{"train_examples": 203450, "norm": "none", "activation": "silu", "final_lr_fraction": 0.1, "warmup_steps": 6400}
Rows from block 4, named by matrix and row number. Rows with one number belong to one channel. Each number is 50 + 15 x the weight over the matrix's rms, rounded and kept within 0 to 99. All counts start at 0.
# convs0: first 3x3 conv (model.blocks.4.convs.0.weight, 96x96x3x3), inputs 18-23, a 3x3 kernel for each
# convs1: second 3x3 conv (model.blocks.4.convs.1.weight, 96x96x3x3, transposed), outputs 18-23, a 3x3 kernel for each
convs0.26:56 57 42 60 68 70 38 57 57 43 43 41 43 32 26 48 34 29 04 29 24 30 57 49 18 50 47 55 56 59 62 62 57 48 49 64 52 54 56 63 57 55 39 37 48 57 56 43 42 41 38 54 58 52
convs0.27:41 02 20 60 38 46 76 73 95 75 67 64 57 51 48 50 35 19 99 88 77 56 67 60 66 67 76 49 47 50 67 63 46 28 43 42 64 52 54 43 36 31 38 44 57 53 53 38 47 59 74 42 57 75
convs0.28:63 55 44 51 64 25 76 64 26 55 57 55 37 57 49 56 51 39 71 62 64 49 42 70 40 25 50 53 66 46 51 59 49 48 46 53 49 51 53 43 50 46 51 60 45 53 62 50 45 65 57 26 47 48
convs0.29:14 20 40 01 46 64 06 56 65 53 71 60 54 54 60 41 42 40 61 36 33 74 47 51 70 49 27 66 44 30 62 56 40 67 45 46 72 53 46 58 54 51 59 63 66 53 38 45 59 45 45 56 48 39
convs0.30:69 60 62 67 62 65 42 37 51 49 55 50 84 53 37 58 27 45 55 21 12 63 00 07 60 43 11 74 54 65 47 43 50 39 52 46 66 58 42 66 57 40 59 49 34 51 36 57 18 41 53 46 55 66
convs0.31:47 35 23 51 49 39 51 64 64 42 46 56 54 60 49 60 52 38 32 44 66 64 67 40 62 66 31 79 57 51 55 44 40 36 51 47 38 57 69 33 40 46 50 50 46 46 50 62 48 34 54 51 42 45
convs0.32:42 56 68 37 42 56 49 50 35 39 48 45 46 45 36 55 56 44 39 42 62 55 66 82 64 57 69 64 54 62 70 73 58 43 45 37 40 38 23 35 27 19 48 47 29 57 71 48 53 73 64 51 59 54
convs0.33:76 59 70 45 62 44 48 54 38 54 62 46 47 61 41 46 72 50 36 26 21 41 26 33 65 48 64 67 58 54 52 52 48 51 43 47 30 31 19 70 60 64 48 37 55 62 85 80 43 68 61 38 40 40
convs0.34:33 50 91 65 33 93 88 64 99 54 57 30 60 56 26 67 63 50 80 50 33 91 41 26 58 61 21 53 43 41 39 26 34 39 38 34 47 47 55 47 56 76 57 48 65 51 42 61 56 56 50 41 59 55
convs0.35:40 43 16 41 30 00 50 70 64 54 54 56 46 40 34 62 43 31 41 28 56 84 88 81 48 28 30 44 45 51 62 56 58 55 55 56 68 62 64 43 33 40 50 62 74 46 46 43 50 53 61 52 48 52
convs0.36:78 23 26 65 26 57 76 55 53 39 44 51 65 51 61 52 37 62 37 58 39 05 18 16 25 36 19 45 28 42 56 43 59 62 38 54 65 55 46 57 44 54 34 40 45 34 34 54 42 34 54 53 40 45
convs0.37:37 74 62 29 62 47 52 64 39 42 51 56 33 47 55 53 65 68 00 54 31 42 62 48 08 14 04 51 38 39 46 36 56 54 55 69 55 59 67 52 53 57 49 41 55 47 32 56 48 42 50 57 41 49
convs0.38:66 55 78 63 47 49 49 40 73 43 57 48 55 49 42 36 26 41 36 15 26 28 14 14 18 48 44 51 43 56 36 37 57 42 60 55 43 48 35 46 49 51 57 52 60 55 65 56 40 52 55 40 48 51
convs0.39:35 26 25 55 54 42 56 46 42 53 40 45 58 47 58 53 54 60 43 30 44 60 55 52 69 74 51 58 45 54 59 38 37 70 53 51 59 32 41 56 49 47 52 46 47 59 70 68 42 48 55 40 47 61
convs0.40:20 44 13 20 52 20 07 31 04 39 30 42 47 42 31 55 56 47 12 38 27 07 18 48 00 21 43 49 59 80 29 48 63 70 78 76 53 49 45 56 57 53 62 52 52 49 53 53 53 51 53 67 66 58
convs0.41:41 00 47 64 00 55 58 19 45 39 43 65 36 45 59 43 49 65 57 58 76 57 49 58 61 73 54 49 42 35 64 49 38 74 48 38 56 54 34 38 54 33 43 50 31 65 65 63 44 62 71 35 52 79
convs0.42:49 42 41 39 52 25 43 69 27 53 70 56 58 53 46 36 32 39 75 89 80 40 26 35 49 63 57 38 38 26 39 49 42 40 51 42 27 46 33 24 34 39 14 37 47 34 36 36 43 40 44 54 50 41
convs0.43:71 58 51 68 58 55 50 63 34 51 65 48 63 69 55 48 57 43 49 58 38 54 67 71 73 64 77 40 52 55 61 74 51 54 55 36 67 59 64 45 50 57 31 50 64 31 42 43 33 25 41 46 46 55
convs0.44:36 45 33 43 31 24 44 11 12 69 59 63 67 62 59 45 50 47 62 69 77 48 68 68 29 46 69 43 40 43 51 34 44 67 52 61 42 53 41 54 64 39 52 55 46 29 43 55 42 36 45 52 46 42
convs0.45:56 51 24 38 43 29 47 75 93 64 52 53 41 43 59 52 60 56 53 38 44 32 12 41 62 58 64 26 38 41 46 58 43 39 46 49 61 54 52 92 80 81 20 00 21 41 43 50 49 33 40 55 50 28
convs0.46:55 46 49 43 35 60 80 53 63 67 52 46 46 45 53 55 60 53 64 59 46 46 32 09 39 16 04 57 60 71 47 52 39 37 41 47 37 33 34 35 45 46 40 55 44 40 45 41 66 65 54 62 62 60
convs0.47:76 57 61 99 52 36 73 42 69 23 45 20 26 45 09 37 35 18 45 47 34 55 80 71 26 60 62 80 68 52 61 54 39 55 55 50 26 34 55 42 46 46 37 38 36 65 43 20 35 24 17 26 32 30
convs0.48:51 42 53 25 47 46 46 62 58 30 39 38 35 47 48 39 45 50 38 44 41 66 54 56 55 45 53 52 56 55 50 70 73 54 63 71 67 66 69 25 28 56 33 55 56 44 54 63 52 37 48 69 54 43
convs0.49:06 38 58 00 41 61 31 65 32 50 52 41 48 39 33 47 38 39 77 51 46 64 22 54 74 43 56 51 45 45 51 39 61 54 46 71 28 44 51 13 30 29 31 24 37 66 55 60 56 69 47 49 59 47
convs0.50:58 46 46 41 26 52 48 09 58 53 49 45 60 51 40 55 49 62 43 32 16 10 15 66 37 40 90 41 41 44 43 42 43 45 48 42 44 49 57 47 64 57 44 63 62 67 57 59 67 48 57 55 50 47
convs0.51:59 66 60 43 50 49 59 59 40 50 70 63 35 49 23 10 34 40 46 46 61 41 19 57 43 11 40 64 59 43 48 57 43 41 52 42 43 37 54 54 45 48 34 36 55 37 39 33 44 50 54 70 68 51
convs0.52:60 23 63 58 61 89 35 25 36 49 55 43 41 41 50 39 48 47 33 19 30 42 22 31 40 54 58 51 47 60 58 31 46 70 60 55 58 60 58 43 48 46 41 61 40 50 47 69 43 46 50 50 48 52
convs0.53:50 33 44 49 58 60 57 47 60 59 58 36 67 58 52 53 69 57 54 54 22 24 70 49 46 63 60 40 41 55 60 54 55 62 51 33 42 20 36 60 35 46 46 29 50 38 45 55 45 57 48 32 44 50
convs0.54:64 93 63 39 83 71 42 68 69 56 56 49 51 43 43 36 54 64 42 42 41 27 05 12 58 46 18 50 74 78 41 60 64 51 45 49 40 48 59 32 35 60 33 49 60 47 58 48 51 44 58 65 53 45
convs0.55:64 70 70 68 44 56 50 23 55 32 35 54 41 56 63 39 39 46 34 35 80 28 63 92 69 48 35 66 79 58 52 64 58 41 27 35 28 39 28 18 42 66 30 54 62 65 57 64 64 53 45 63 59 56
convs0.56:53 39 50 59 51 60 33 46 56 54 28 46 45 30 42 43 33 48 56 37 72 52 13 36 69 57 48 51 52 49 45 43 44 45 50 52 48 45 70 58 63 81 46 35 55 57 50 35 56 39 26 47 42 24
convs0.57:37 52 09 53 58 48 62 81 94 47 67 66 45 48 47 39 33 45 53 27 50 32 22 30 51 51 40 76 69 62 61 67 70 56 54 47 54 49 44 35 40 36 59 47 43 52 38 57 61 48 56 58 50 56
convs0.58:32 74 63 39 70 49 52 40 46 56 47 56 46 43 55 36 41 52 64 35 41 43 59 70 55 53 74 44 46 35 39 46 29 56 49 38 58 48 51 31 31 52 30 37 47 57 50 47 44 53 50 52 48 53
convs0.59:69 43 47 55 43 33 59 53 44 38 66 54 58 71 35 51 63 36 63 46 59 75 51 66 58 34 68 49 43 49 63 41 63 49 33 57 55 34 54 52 28 42 56 40 34 57 42 45 49 45 40 56 58 49
convs0.60:43 82 69 44 61 61 58 62 46 52 41 71 50 49 60 48 57 46 62 37 52 39 00 11 41 18 18 43 48 46 51 46 51 64 55 55 71 59 75 57 40 47 53 33 37 71 57 68 64 65 50 52 48 54
convs0.61:32 45 52 19 50 71 42 39 74 52 31 54 47 35 71 49 49 82 70 47 71 34 21 37 58 67 51 64 58 59 49 43 40 55 45 48 21 44 55 41 62 69 32 45 53 51 56 57 52 49 40 70 50 37
convs0.62:45 55 32 55 72 44 59 70 61 49 41 51 64 58 65 61 51 59 24 43 50 42 33 55 32 22 41 52 45 48 39 28 44 37 34 40 68 48 51 50 40 38 60 49 43 59 54 35 50 62 35 57 48 32
convs0.63:78 59 36 79 72 52 44 59 54 62 53 64 62 49 54 41 35 35 61 28 50 18 07 19 00 06 30 35 49 73 35 41 50 35 42 46 56 48 59 57 50 62 44 38 52 36 70 49 29 40 43 41 39 54
convs0.64:44 43 50 37 62 37 58 62 30 56 54 42 38 57 39 55 68 43 69 62 57 33 63 59 28 30 49 40 44 50 43 41 57 42 37 43 66 56 52 72 58 45 53 44 43 50 45 50 53 56 51 40 66 63
convs0.65:31 21 39 47 29 50 34 30 45 35 47 58 45 68 67 47 62 54 66 68 80 71 76 59 82 99 92 46 42 50 68 52 64 45 41 49 40 38 39 68 65 45 54 51 32 15 37 44 41 43 70 35 47 69
convs0.66:28 34 48 44 57 68 48 55 63 35 41 46 58 52 53 45 37 48 57 36 22 49 54 47 74 44 31 39 38 43 51 57 52 61 57 44 38 24 07 60 71 69 58 35 34 45 41 36 53 34 47 69 62 53
convs0.67:31 55 30 45 50 41 60 56 44 33 52 55 59 65 47 66 65 34 40 55 44 24 38 33 41 54 66 50 46 23 37 34 26 25 28 27 68 72 70 58 50 47 72 65 55 62 43 39 49 43 43 43 43 44
convs0.68:66 43 48 43 13 31 53 32 57 48 36 45 47 41 44 42 49 39 43 38 37 73 65 37 38 59 79 47 66 61 54 53 47 48 55 71 55 53 56 71 68 65 75 47 34 36 40 37 40 31 40 32 36 31
convs0.69:52 47 36 39 64 47 40 34 40 42 58 51 44 63 52 49 49 52 33 33 45 62 66 50 47 79 76 42 30 40 51 44 53 36 59 62 34 67 76 41 63 57 46 45 52 50 50 44 64 61 48 53 60 37
convs0.70:40 51 55 59 38 37 39 26 42 59 49 42 67 50 39 45 42 54 50 35 52 50 71 99 72 65 80 30 42 43 41 60 64 51 59 49 58 47 54 36 31 40 28 33 41 13 39 57 27 51 56 45 57 43
convs0.71:45 43 38 42 55 56 41 44 65 65 43 72 44 28 67 52 52 73 37 41 52 61 52 37 64 55 50 50 36 34 50 42 46 50 57 68 44 45 39 35 44 36 48 41 36 47 59 58 50 59 80 74 45 58
convs0.72:34 45 39 49 42 33 47 40 37 60 63 64 51 40 59 49 61 69 56 53 49 40 52 67 41 41 37 31 42 26 33 54 48 36 35 36 61 58 23 52 54 33 47 41 28 53 53 55 70 58 49 56 63 34
convs0.73:18 19 63 00 00 42 43 17 52 49 50 40 38 44 56 58 48 54 49 70 76 53 66 55 78 78 46 63 51 52 53 44 30 57 54 50 56 40 48 54 44 46 60 45 55 45 56 53 53 58 58 45 59 54
convs0.74:53 37 34 34 12 11 45 70 62 49 57 52 50 38 55 54 41 54 50 41 58 61 45 36 98 57 44 29 47 50 36 46 31 39 51 33 48 60 66 40 53 36 70 64 48 61 64 54 49 46 51 50 50 56
convs0.75:35 54 60 08 51 71 31 57 43 55 56 64 66 50 54 65 57 55 57 24 27 45 33 24 09 27 26 74 66 65 52 51 58 70 55 53 31 42 59 41 36 47 30 36 42 68 67 59 55 63 54 62 67 55
convs0.76:65 73 57 45 75 48 39 47 48 65 43 72 52 52 74 67 51 61 46 28 23 44 20 28 67 23 43 57 66 52 58 35 41 49 25 50 76 51 53 63 59 52 39 37 40 55 47 68 55 39 64 43 09 54
convs0.77:42 56 48 70 57 42 79 59 47 52 61 68 56 48 48 64 39 29 51 63 89 54 28 40 62 31 40 53 66 48 45 39 49 49 31 50 42 59 55 61 82 70 60 67 45 40 36 35 45 23 24 24 21 37
convs0.78:56 64 44 55 55 50 68 66 59 32 55 61 48 46 34 60 34 48 89 64 46 62 25 21 28 25 06 66 53 48 65 56 50 67 69 59 59 54 40 58 38 29 48 32 45 41 25 25 35 12 15 52 27 25
convs0.79:58 73 77 52 38 55 48 12 25 48 30 30 38 39 45 49 64 66 41 28 84 38 00 30 81 72 66 49 49 46 51 51 46 52 54 39 48 49 49 49 47 53 46 54 60 54 50 43 53 60 60 47 42 54
convs0.80:48 15 17 55 47 33 42 64 48 35 35 46 46 60 65 44 44 61 32 46 62 42 74 94 38 54 69 67 64 60 58 66 62 50 64 63 72 79 75 40 28 38 50 53 58 51 33 53 39 45 51 47 65 56
convs0.81:66 17 44 48 43 33 63 74 62 59 66 45 54 61 61 55 65 65 41 57 56 45 63 78 14 17 43 43 36 49 33 34 43 46 49 52 48 51 56 43 61 74 47 59 75 31 40 37 47 48 42 61 49 44
convs0.82:27 28 59 26 54 86 30 51 62 37 37 34 48 38 43 60 56 68 59 87 59 50 49 48 58 32 36 24 52 48 39 41 37 57 50 42 49 48 38 45 49 37 42 30 14 70 48 57 71 57 51 67 58 50
convs0.83:47 48 59 68 54 74 61 61 54 54 47 45 57 44 46 59 53 58 46 43 60 73 64 53 64 41 50 37 57 66 32 38 47 46 40 44 36 61 56 35 54 56 36 60 63 45 43 54 49 46 49 69 54 41
convs0.84:53 60 67 50 55 63 57 66 53 65 54 46 64 54 62 31 49 68 59 56 81 76 74 82 47 56 65 48 45 57 52 54 53 57 60 58 30 29 46 55 70 62 82 69 39 45 58 51 47 63 48 41 40 53
convs0.85:84 75 49 65 60 50 72 48 51 50 60 54 55 54 51 59 67 64 65 61 66 31 19 28 32 43 39 61 52 65 65 45 41 47 42 44 45 52 36 73 84 63 69 65 48 54 43 50 62 48 44 57 43 49
convs0.86:39 50 57 48 59 46 52 65 44 40 56 66 32 45 71 36 47 63 68 61 56 44 46 31 48 35 27 54 64 65 61 69 78 57 58 59 43 53 57 52 54 70 49 63 69 44 35 43 42 50 56 55 38 54
convs1.26:82 45 47 93 41 26 70 25 25 45 49 38 53 58 54 71 51 60 23 40 36 47 67 41 93 99 65 29 27 35 24 24 19 35 46 38 46 42 50 61 60 66 53 54 46 50 44 54 76 53 45 77 68 46
convs1.27:25 48 48 45 55 47 51 44 45 57 51 46 73 65 57 69 67 44 29 35 30 14 15 30 48 61 79 58 59 31 50 39 08 47 53 33 75 76 69 67 64 67 67 51 37 46 50 66 42 47 53 26 39 43
convs1.28:75 63 75 53 33 70 42 20 57 49 57 48 75 34 46 63 30 37 70 51 55 60 50 49 25 44 55 57 43 65 65 29 66 49 34 53 53 36 50 37 11 34 55 44 63 49 33 53 35 30 40 30 56 36
convs1.29:41 62 62 36 63 70 45 69 75 34 57 36 37 46 48 40 36 50 67 58 21 60 57 32 52 55 37 32 32 47 58 60 46 72 66 72 44 44 54 49 47 67 47 49 60 53 29 23 60 41 48 57 50 49
convs1.30:61 47 53 31 31 45 62 40 48 55 56 51 48 43 47 67 68 59 20 06 20 21 05 27 25 33 35 38 61 61 64 42 42 50 38 45 61 33 53 43 22 37 33 33 46 69 72 76 59 57 48 55 45 51
convs1.31:15 25 32 18 54 53 40 59 53 49 53 51 49 39 45 39 31 43 51 63 31 22 34 17 41 73 67 46 46 53 48 46 50 34 41 56 59 46 51 54 53 67 52 40 60 67 60 53 69 60 58 58 59 47
convs1.32:49 45 31 61 53 45 72 59 57 79 65 74 64 46 69 66 44 60 31 46 43 51 60 55 23 30 43 72 39 48 44 19 25 46 39 24 51 71 76 23 38 66 44 32 44 52 46 52 49 40 50 45 35 47
convs1.33:55 25 31 58 59 47 41 51 34 42 49 59 32 43 69 42 45 58 34 01 38 85 70 59 85 83 59 59 48 63 45 28 60 56 57 61 43 58 35 34 50 35 70 83 66 54 56 49 58 44 40 51 24 43
convs1.34:50 75 48 53 79 44 71 92 55 65 60 55 50 59 49 56 51 57 41 37 61 69 52 34 77 72 46 80 62 56 60 48 54 69 65 53 42 60 43 51 68 53 46 65 70 41 49 70 35 30 56 56 44 52
convs1.35:43 26 40 32 36 71 26 28 68 68 73 55 52 51 38 33 42 45 73 99 74 50 78 75 26 29 52 56 70 63 40 73 76 50 59 74 77 65 54 73 55 39 64 58 59 51 42 47 64 67 61 45 57 56
convs1.36:62 44 39 71 46 47 24 24 62 77 44 49 46 28 53 54 31 50 92 82 48 99 90 49 49 58 41 69 47 41 61 50 46 59 55 53 58 30 23 63 42 58 44 48 56 57 43 41 51 42 41 50 48 65
convs1.37:88 64 69 99 81 53 99 72 52 48 39 28 46 51 46 47 61 61 41 36 17 60 59 46 69 99 74 75 30 31 53 27 42 56 38 43 47 64 55 48 67 57 46 48 39 56 47 51 59 41 56 30 30 47
convs1.38:31 43 74 53 65 68 59 70 54 52 50 60 67 59 58 77 64 59 33 29 49 63 74 57 70 70 55 33 46 61 42 39 53 39 50 44 42 43 21 49 48 30 53 42 42 46 42 51 55 46 52 59 50 37
convs1.39:65 45 44 61 35 30 74 43 51 74 58 61 59 42 57 58 45 55 66 58 58 56 52 45 67 52 50 43 26 46 55 40 60 42 38 58 57 46 56 40 41 61 28 32 51 56 32 56 70 32 64 78 24 58
convs1.40:46 85 96 98 86 53 99 85 25 64 46 47 56 47 66 57 67 63 26 15 24 56 58 44 67 72 61 44 42 42 66 42 45 64 48 43 41 45 44 58 52 41 59 54 42 49 55 69 38 54 56 50 54 65
convs1.41:28 48 60 21 61 96 49 37 83 50 33 53 54 49 60 56 53 70 53 52 73 24 34 48 38 46 47 66 44 47 48 47 42 44 63 60 61 34 32 62 68 61 61 66 47 51 42 47 42 45 73 27 49 83
convs1.42:86 68 59 99 76 46 99 71 53 46 51 47 34 50 51 42 48 63 73 88 77 46 45 52 57 54 52 25 56 58 52 52 67 73 42 54 52 54 47 67 57 57 45 57 52 42 59 41 50 72 55 49 40 48
convs1.43:84 41 22 58 11 18 39 15 26 50 64 25 49 56 24 48 40 42 13 26 31 24 29 29 44 47 47 73 64 37 40 53 58 62 54 68 62 56 63 47 35 38 50 48 40 38 53 55 59 62 49 65 66 57
convs1.44:67 46 25 74 70 36 77 84 57 59 57 48 54 34 49 35 29 41 42 67 99 45 64 96 69 41 43 71 60 50 57 58 75 66 41 51 78 63 66 46 37 39 53 53 58 59 42 45 52 46 27 43 37 38
convs1.45:39 45 54 75 73 67 50 60 52 47 44 31 57 49 51 46 23 36 53 35 37 62 77 53 59 78 72 47 53 60 56 63 53 30 50 57 48 74 48 26 43 41 31 57 38 51 41 48 60 66 44 58 58 53
convs1.46:46 55 37 34 34 37 30 48 44 43 40 44 51 44 36 57 36 39 25 27 24 22 36 39 33 64 60 29 48 44 25 36 41 18 32 38 32 42 39 40 50 51 58 49 40 49 53 79 51 48 64 64 57 57
convs1.47:38 72 42 07 51 26 44 50 12 57 57 60 59 48 56 67 58 32 76 47 62 70 43 59 58 39 33 55 61 53 48 54 55 46 44 51 54 60 59 41 39 62 48 51 54 64 54 50 52 50 37 51 59 35
convs1.48:41 34 42 45 65 58 60 76 60 48 69 77 29 48 51 50 57 49 40 55 56 43 62 51 59 61 52 33 47 47 32 46 35 42 44 43 55 78 69 37 44 51 26 33 50 48 47 31 50 63 44 43 60 40
convs1.49:72 11 42 73 00 35 99 02 36 49 52 47 60 68 42 45 58 55 60 62 37 47 48 49 60 29 51 47 43 59 61 57 63 81 49 54 79 69 70 83 55 54 64 38 69 56 67 54 56 80 60 51 55 54
convs1.50:15 00 04 20 16 32 26 51 55 46 43 32 51 68 39 52 68 40 32 55 36 34 58 31 43 58 33 35 28 42 45 41 44 45 40 67 47 51 33 43 72 76 33 58 70 26 42 44 46 31 31 51 42 47
convs1.51:74 67 55 70 66 53 53 60 53 61 71 62 76 56 57 62 42 42 71 54 56 68 86 79 45 65 70 73 47 54 72 58 50 46 38 35 47 77 64 31 54 49 42 42 28 59 60 66 57 34 51 58 54 50
convs1.52:77 65 62 46 48 47 29 42 50 50 51 44 40 44 40 53 40 58 39 65 70 42 45 51 70 63 50 52 43 29 51 48 43 56 55 31 51 37 63 29 30 44 48 59 69 35 55 50 41 63 55 59 60 66
convs1.53:71 51 62 94 83 61 74 69 68 43 42 38 52 45 48 38 47 39 46 47 35 53 52 58 33 28 57 45 66 69 26 60 67 44 64 59 61 63 71 47 47 44 54 71 60 58 57 83 58 56 50 55 49 47
convs1.54:29 11 10 47 39 44 43 38 35 51 65 72 37 42 50 46 38 54 55 45 42 73 70 56 55 47 44 40 58 60 27 55 54 44 51 53 51 67 54 47 71 53 28 39 47 40 47 52 48 44 59 50 63 54
convs1.55:56 59 20 61 53 32 55 40 29 73 65 53 42 46 49 61 72 56 43 48 66 35 50 52 42 46 59 28 74 59 48 60 53 38 42 46 49 71 49 24 41 36 31 43 34 23 39 57 52 67 53 38 49 43
convs1.56:26 36 51 36 52 47 43 71 40 26 59 42 63 65 47 40 41 37 50 33 42 66 70 64 56 64 56 15 33 49 32 31 55 48 40 51 41 29 41 50 44 49 39 43 46 66 52 49 51 53 37 58 53 32
convs1.57:32 51 46 29 33 44 47 56 55 52 58 57 50 61 77 56 51 58 59 76 54 59 99 63 38 93 62 46 43 55 33 56 42 54 75 50 64 55 52 53 48 61 88 35 61 42 47 52 40 14 41 49 24 42
convs1.58:59 54 46 47 10 16 51 01 19 60 61 66 47 53 56 53 44 62 30 35 56 18 30 42 60 38 25 38 41 43 42 37 53 42 13 21 62 61 63 57 51 61 35 41 53 77 64 57 53 47 54 35 27 50
convs1.59:18 70 46 20 80 53 34 74 39 70 59 49 30 51 40 31 56 35 56 55 70 36 58 53 32 42 58 81 79 77 72 71 82 60 56 62 54 36 50 53 57 62 70 59 54 42 41 30 34 38 26 40 30 39
convs1.60:45 42 46 89 42 44 46 16 40 63 58 53 47 53 51 52 56 69 72 89 82 30 28 21 52 87 78 63 59 39 41 51 17 33 37 29 37 45 59 42 48 62 29 33 22 22 28 77 42 49 82 34 35 14
convs1.61:58 69 39 68 93 54 64 80 61 47 63 60 50 66 66 44 59 50 54 34 44 61 63 50 37 58 59 50 51 54 34 55 46 48 61 55 40 50 35 47 78 67 44 58 54 66 34 54 62 41 49 66 48 50
convs1.62:36 40 43 39 54 65 38 54 49 58 43 38 47 46 34 68 68 43 49 47 41 48 53 54 22 32 46 65 69 62 66 68 53 54 51 51 53 45 54 48 28 47 48 28 44 60 50 53 49 36 56 39 49 47
convs1.63:37 47 50 44 35 53 43 29 41 61 48 45 58 53 48 32 44 46 80 56 64 55 65 55 07 20 14 69 58 62 57 41 50 45 44 45 45 31 30 61 39 30 65 71 77 66 60 53 65 61 53 55 59 49
convs1.64:81 63 53 80 50 52 48 24 61 44 36 41 51 43 46 57 35 48 59 63 51 47 45 52 40 27 20 56 62 56 49 54 55 50 48 56 57 42 36 47 49 53 24 40 38 35 20 57 57 31 63 65 39 80
convs1.65:57 43 60 82 74 62 74 65 49 38 39 53 46 51 59 61 67 49 07 00 00 25 16 03 62 90 57 50 36 42 55 30 37 54 40 53 59 46 42 46 43 50 56 51 58 59 78 67 53 54 47 60 62 42
convs1.66:56 26 55 63 38 38 43 50 53 47 40 50 54 44 54 54 39 58 52 49 47 72 55 29 94 69 30 31 37 48 38 39 34 61 62 51 36 34 20 63 62 55 67 77 85 62 67 52 49 37 45 28 28 55
convs1.67:85 55 50 70 59 55 37 61 65 54 29 37 65 67 46 68 69 48 24 21 26 67 67 79 94 99 84 74 29 46 66 23 30 57 37 44 46 32 60 50 57 69 41 37 48 58 58 20 33 51 43 38 45 59
convs1.68:34 44 52 57 54 59 38 36 66 61 73 74 56 46 47 68 59 54 57 28 16 56 48 43 62 77 66 77 58 40 65 46 42 32 47 53 40 58 47 46 41 29 34 31 31 68 59 57 71 74 64 59 56 68
convs1.69:45 45 54 60 65 62 62 50 45 29 29 52 47 40 58 58 46 57 30 42 51 05 29 61 38 47 65 53 63 63 48 37 50 53 35 53 36 57 62 55 58 53 64 52 54 43 57 61 45 55 50 28 42 44
convs1.70:31 67 47 31 64 44 40 76 41 65 33 37 81 59 50 50 65 61 49 83 92 61 99 99 79 99 99 34 21 54 39 37 62 50 73 59 44 65 60 44 52 32 41 49 40 36 42 43 48 53 44 61 52 46
convs1.71:67 57 61 88 52 42 49 31 44 67 35 39 50 13 46 64 47 58 86 55 74 74 72 82 76 67 59 72 72 68 69 66 69 49 44 38 67 44 56 54 63 48 55 73 45 55 48 43 76 51 29 53 39 37
convs1.72:41 58 21 64 72 42 46 78 51 53 41 42 43 57 58 56 56 53 49 40 32 54 46 36 56 57 70 75 67 66 61 76 52 54 68 37 40 57 64 49 52 58 53 46 65 60 52 38 66 37 36 66 46 64
convs1.73:45 34 21 34 17 10 40 24 18 55 42 32 63 65 55 56 72 69 62 31 52 24 21 40 53 59 61 47 34 52 43 27 40 39 22 36 46 27 44 42 18 33 30 48 70 65 58 57 75 56 39 47 54 28
convs1.74:27 50 60 16 40 79 21 43 44 57 39 55 42 26 49 14 29 45 53 49 53 30 25 43 32 47 59 23 52 52 01 46 55 37 47 46 29 30 25 39 52 50 52 55 47 43 60 62 40 30 46 45 31 65
convs1.75:89 44 12 75 37 20 78 48 47 38 33 34 43 25 44 41 53 61 26 19 24 49 29 30 60 34 36 31 34 22 41 26 08 37 30 24 38 23 41 52 58 61 64 48 53 49 78 72 50 50 60 40 45 64
convs1.76:22 68 44 46 70 42 36 31 35 59 60 59 64 69 62 39 45 42 64 32 54 74 43 48 88 66 52 88 69 42 72 54 55 54 65 65 50 69 63 43 50 62 60 64 73 65 49 46 55 41 53 49 55 57
convs1.77:56 80 82 64 99 91 37 74 71 45 35 61 40 26 50 64 33 42 68 54 53 48 67 66 52 47 74 61 69 60 56 81 82 35 55 51 31 49 51 53 68 72 56 55 43 71 56 63 68 69 57 57 62 43
convs1.78:58 46 22 51 57 34 53 66 37 72 59 53 41 33 37 63 36 37 45 43 52 65 35 37 48 46 29 57 45 66 60 42 59 56 41 37 64 65 47 50 45 59 54 43 43 70 45 58 75 52 62 83 61 68
convs1.79:37 67 39 47 53 51 61 54 59 53 44 49 34 32 30 51 29 47 38 46 53 43 51 60 51 64 70 42 81 91 34 58 81 49 60 63 56 74 53 40 55 50 45 49 58 45 48 62 42 41 58 56 42 51
convs1.80:27 27 68 65 57 87 70 58 69 50 49 61 48 52 61 48 54 74 29 41 19 54 65 50 53 69 63 63 43 52 75 50 71 71 60 68 79 78 75 59 63 51 58 45 38 55 54 54 54 62 58 57 54 57
convs1.81:29 41 43 71 79 48 57 57 38 56 53 36 42 46 37 35 54 40 54 99 85 42 81 75 27 19 52 17 74 69 19 66 51 56 76 66 46 77 66 35 49 50 45 66 54 30 44 45 55 52 36 53 62 46
convs1.82:53 44 64 63 52 65 75 61 73 46 49 68 41 58 55 46 45 46 25 39 60 49 37 39 51 42 33 38 25 31 31 15 25 35 46 51 61 45 37 47 54 55 46 42 46 27 58 29 23 47 37 38 56 56
convs1.83:71 47 49 52 56 61 60 85 92 64 56 47 57 44 65 53 35 53 55 40 19 32 59 32 59 68 79 56 32 38 42 55 55 37 57 63 50 34 36 55 44 65 45 40 68 63 56 47 42 43 37 56 55 56
convs1.84:47 11 19 17 04 31 22 32 38 62 73 71 56 37 56 60 27 53 39 72 77 17 12 29 40 21 22 47 34 51 43 32 72 62 60 61 41 17 30 45 53 47 63 52 50 50 41 51 39 50 52 35 44 37
convs1.85:23 34 24 38 36 37 51 64 48 33 39 51 67 77 69 46 39 61 52 51 55 79 89 92 44 47 44 38 45 37 36 59 62 54 45 36 57 45 50 50 44 42 45 27 38 34 52 67 57 65 63 65 69 69
convs1.86:52 47 43 65 62 66 44 57 67 59 53 50 37 54 67 28 44 49 41 58 44 40 55 51 40 38 53 46 35 28 45 48 47 46 64 45 47 57 43 47 50 53 37 45 44 41 43 55 24 41 65 20 29 65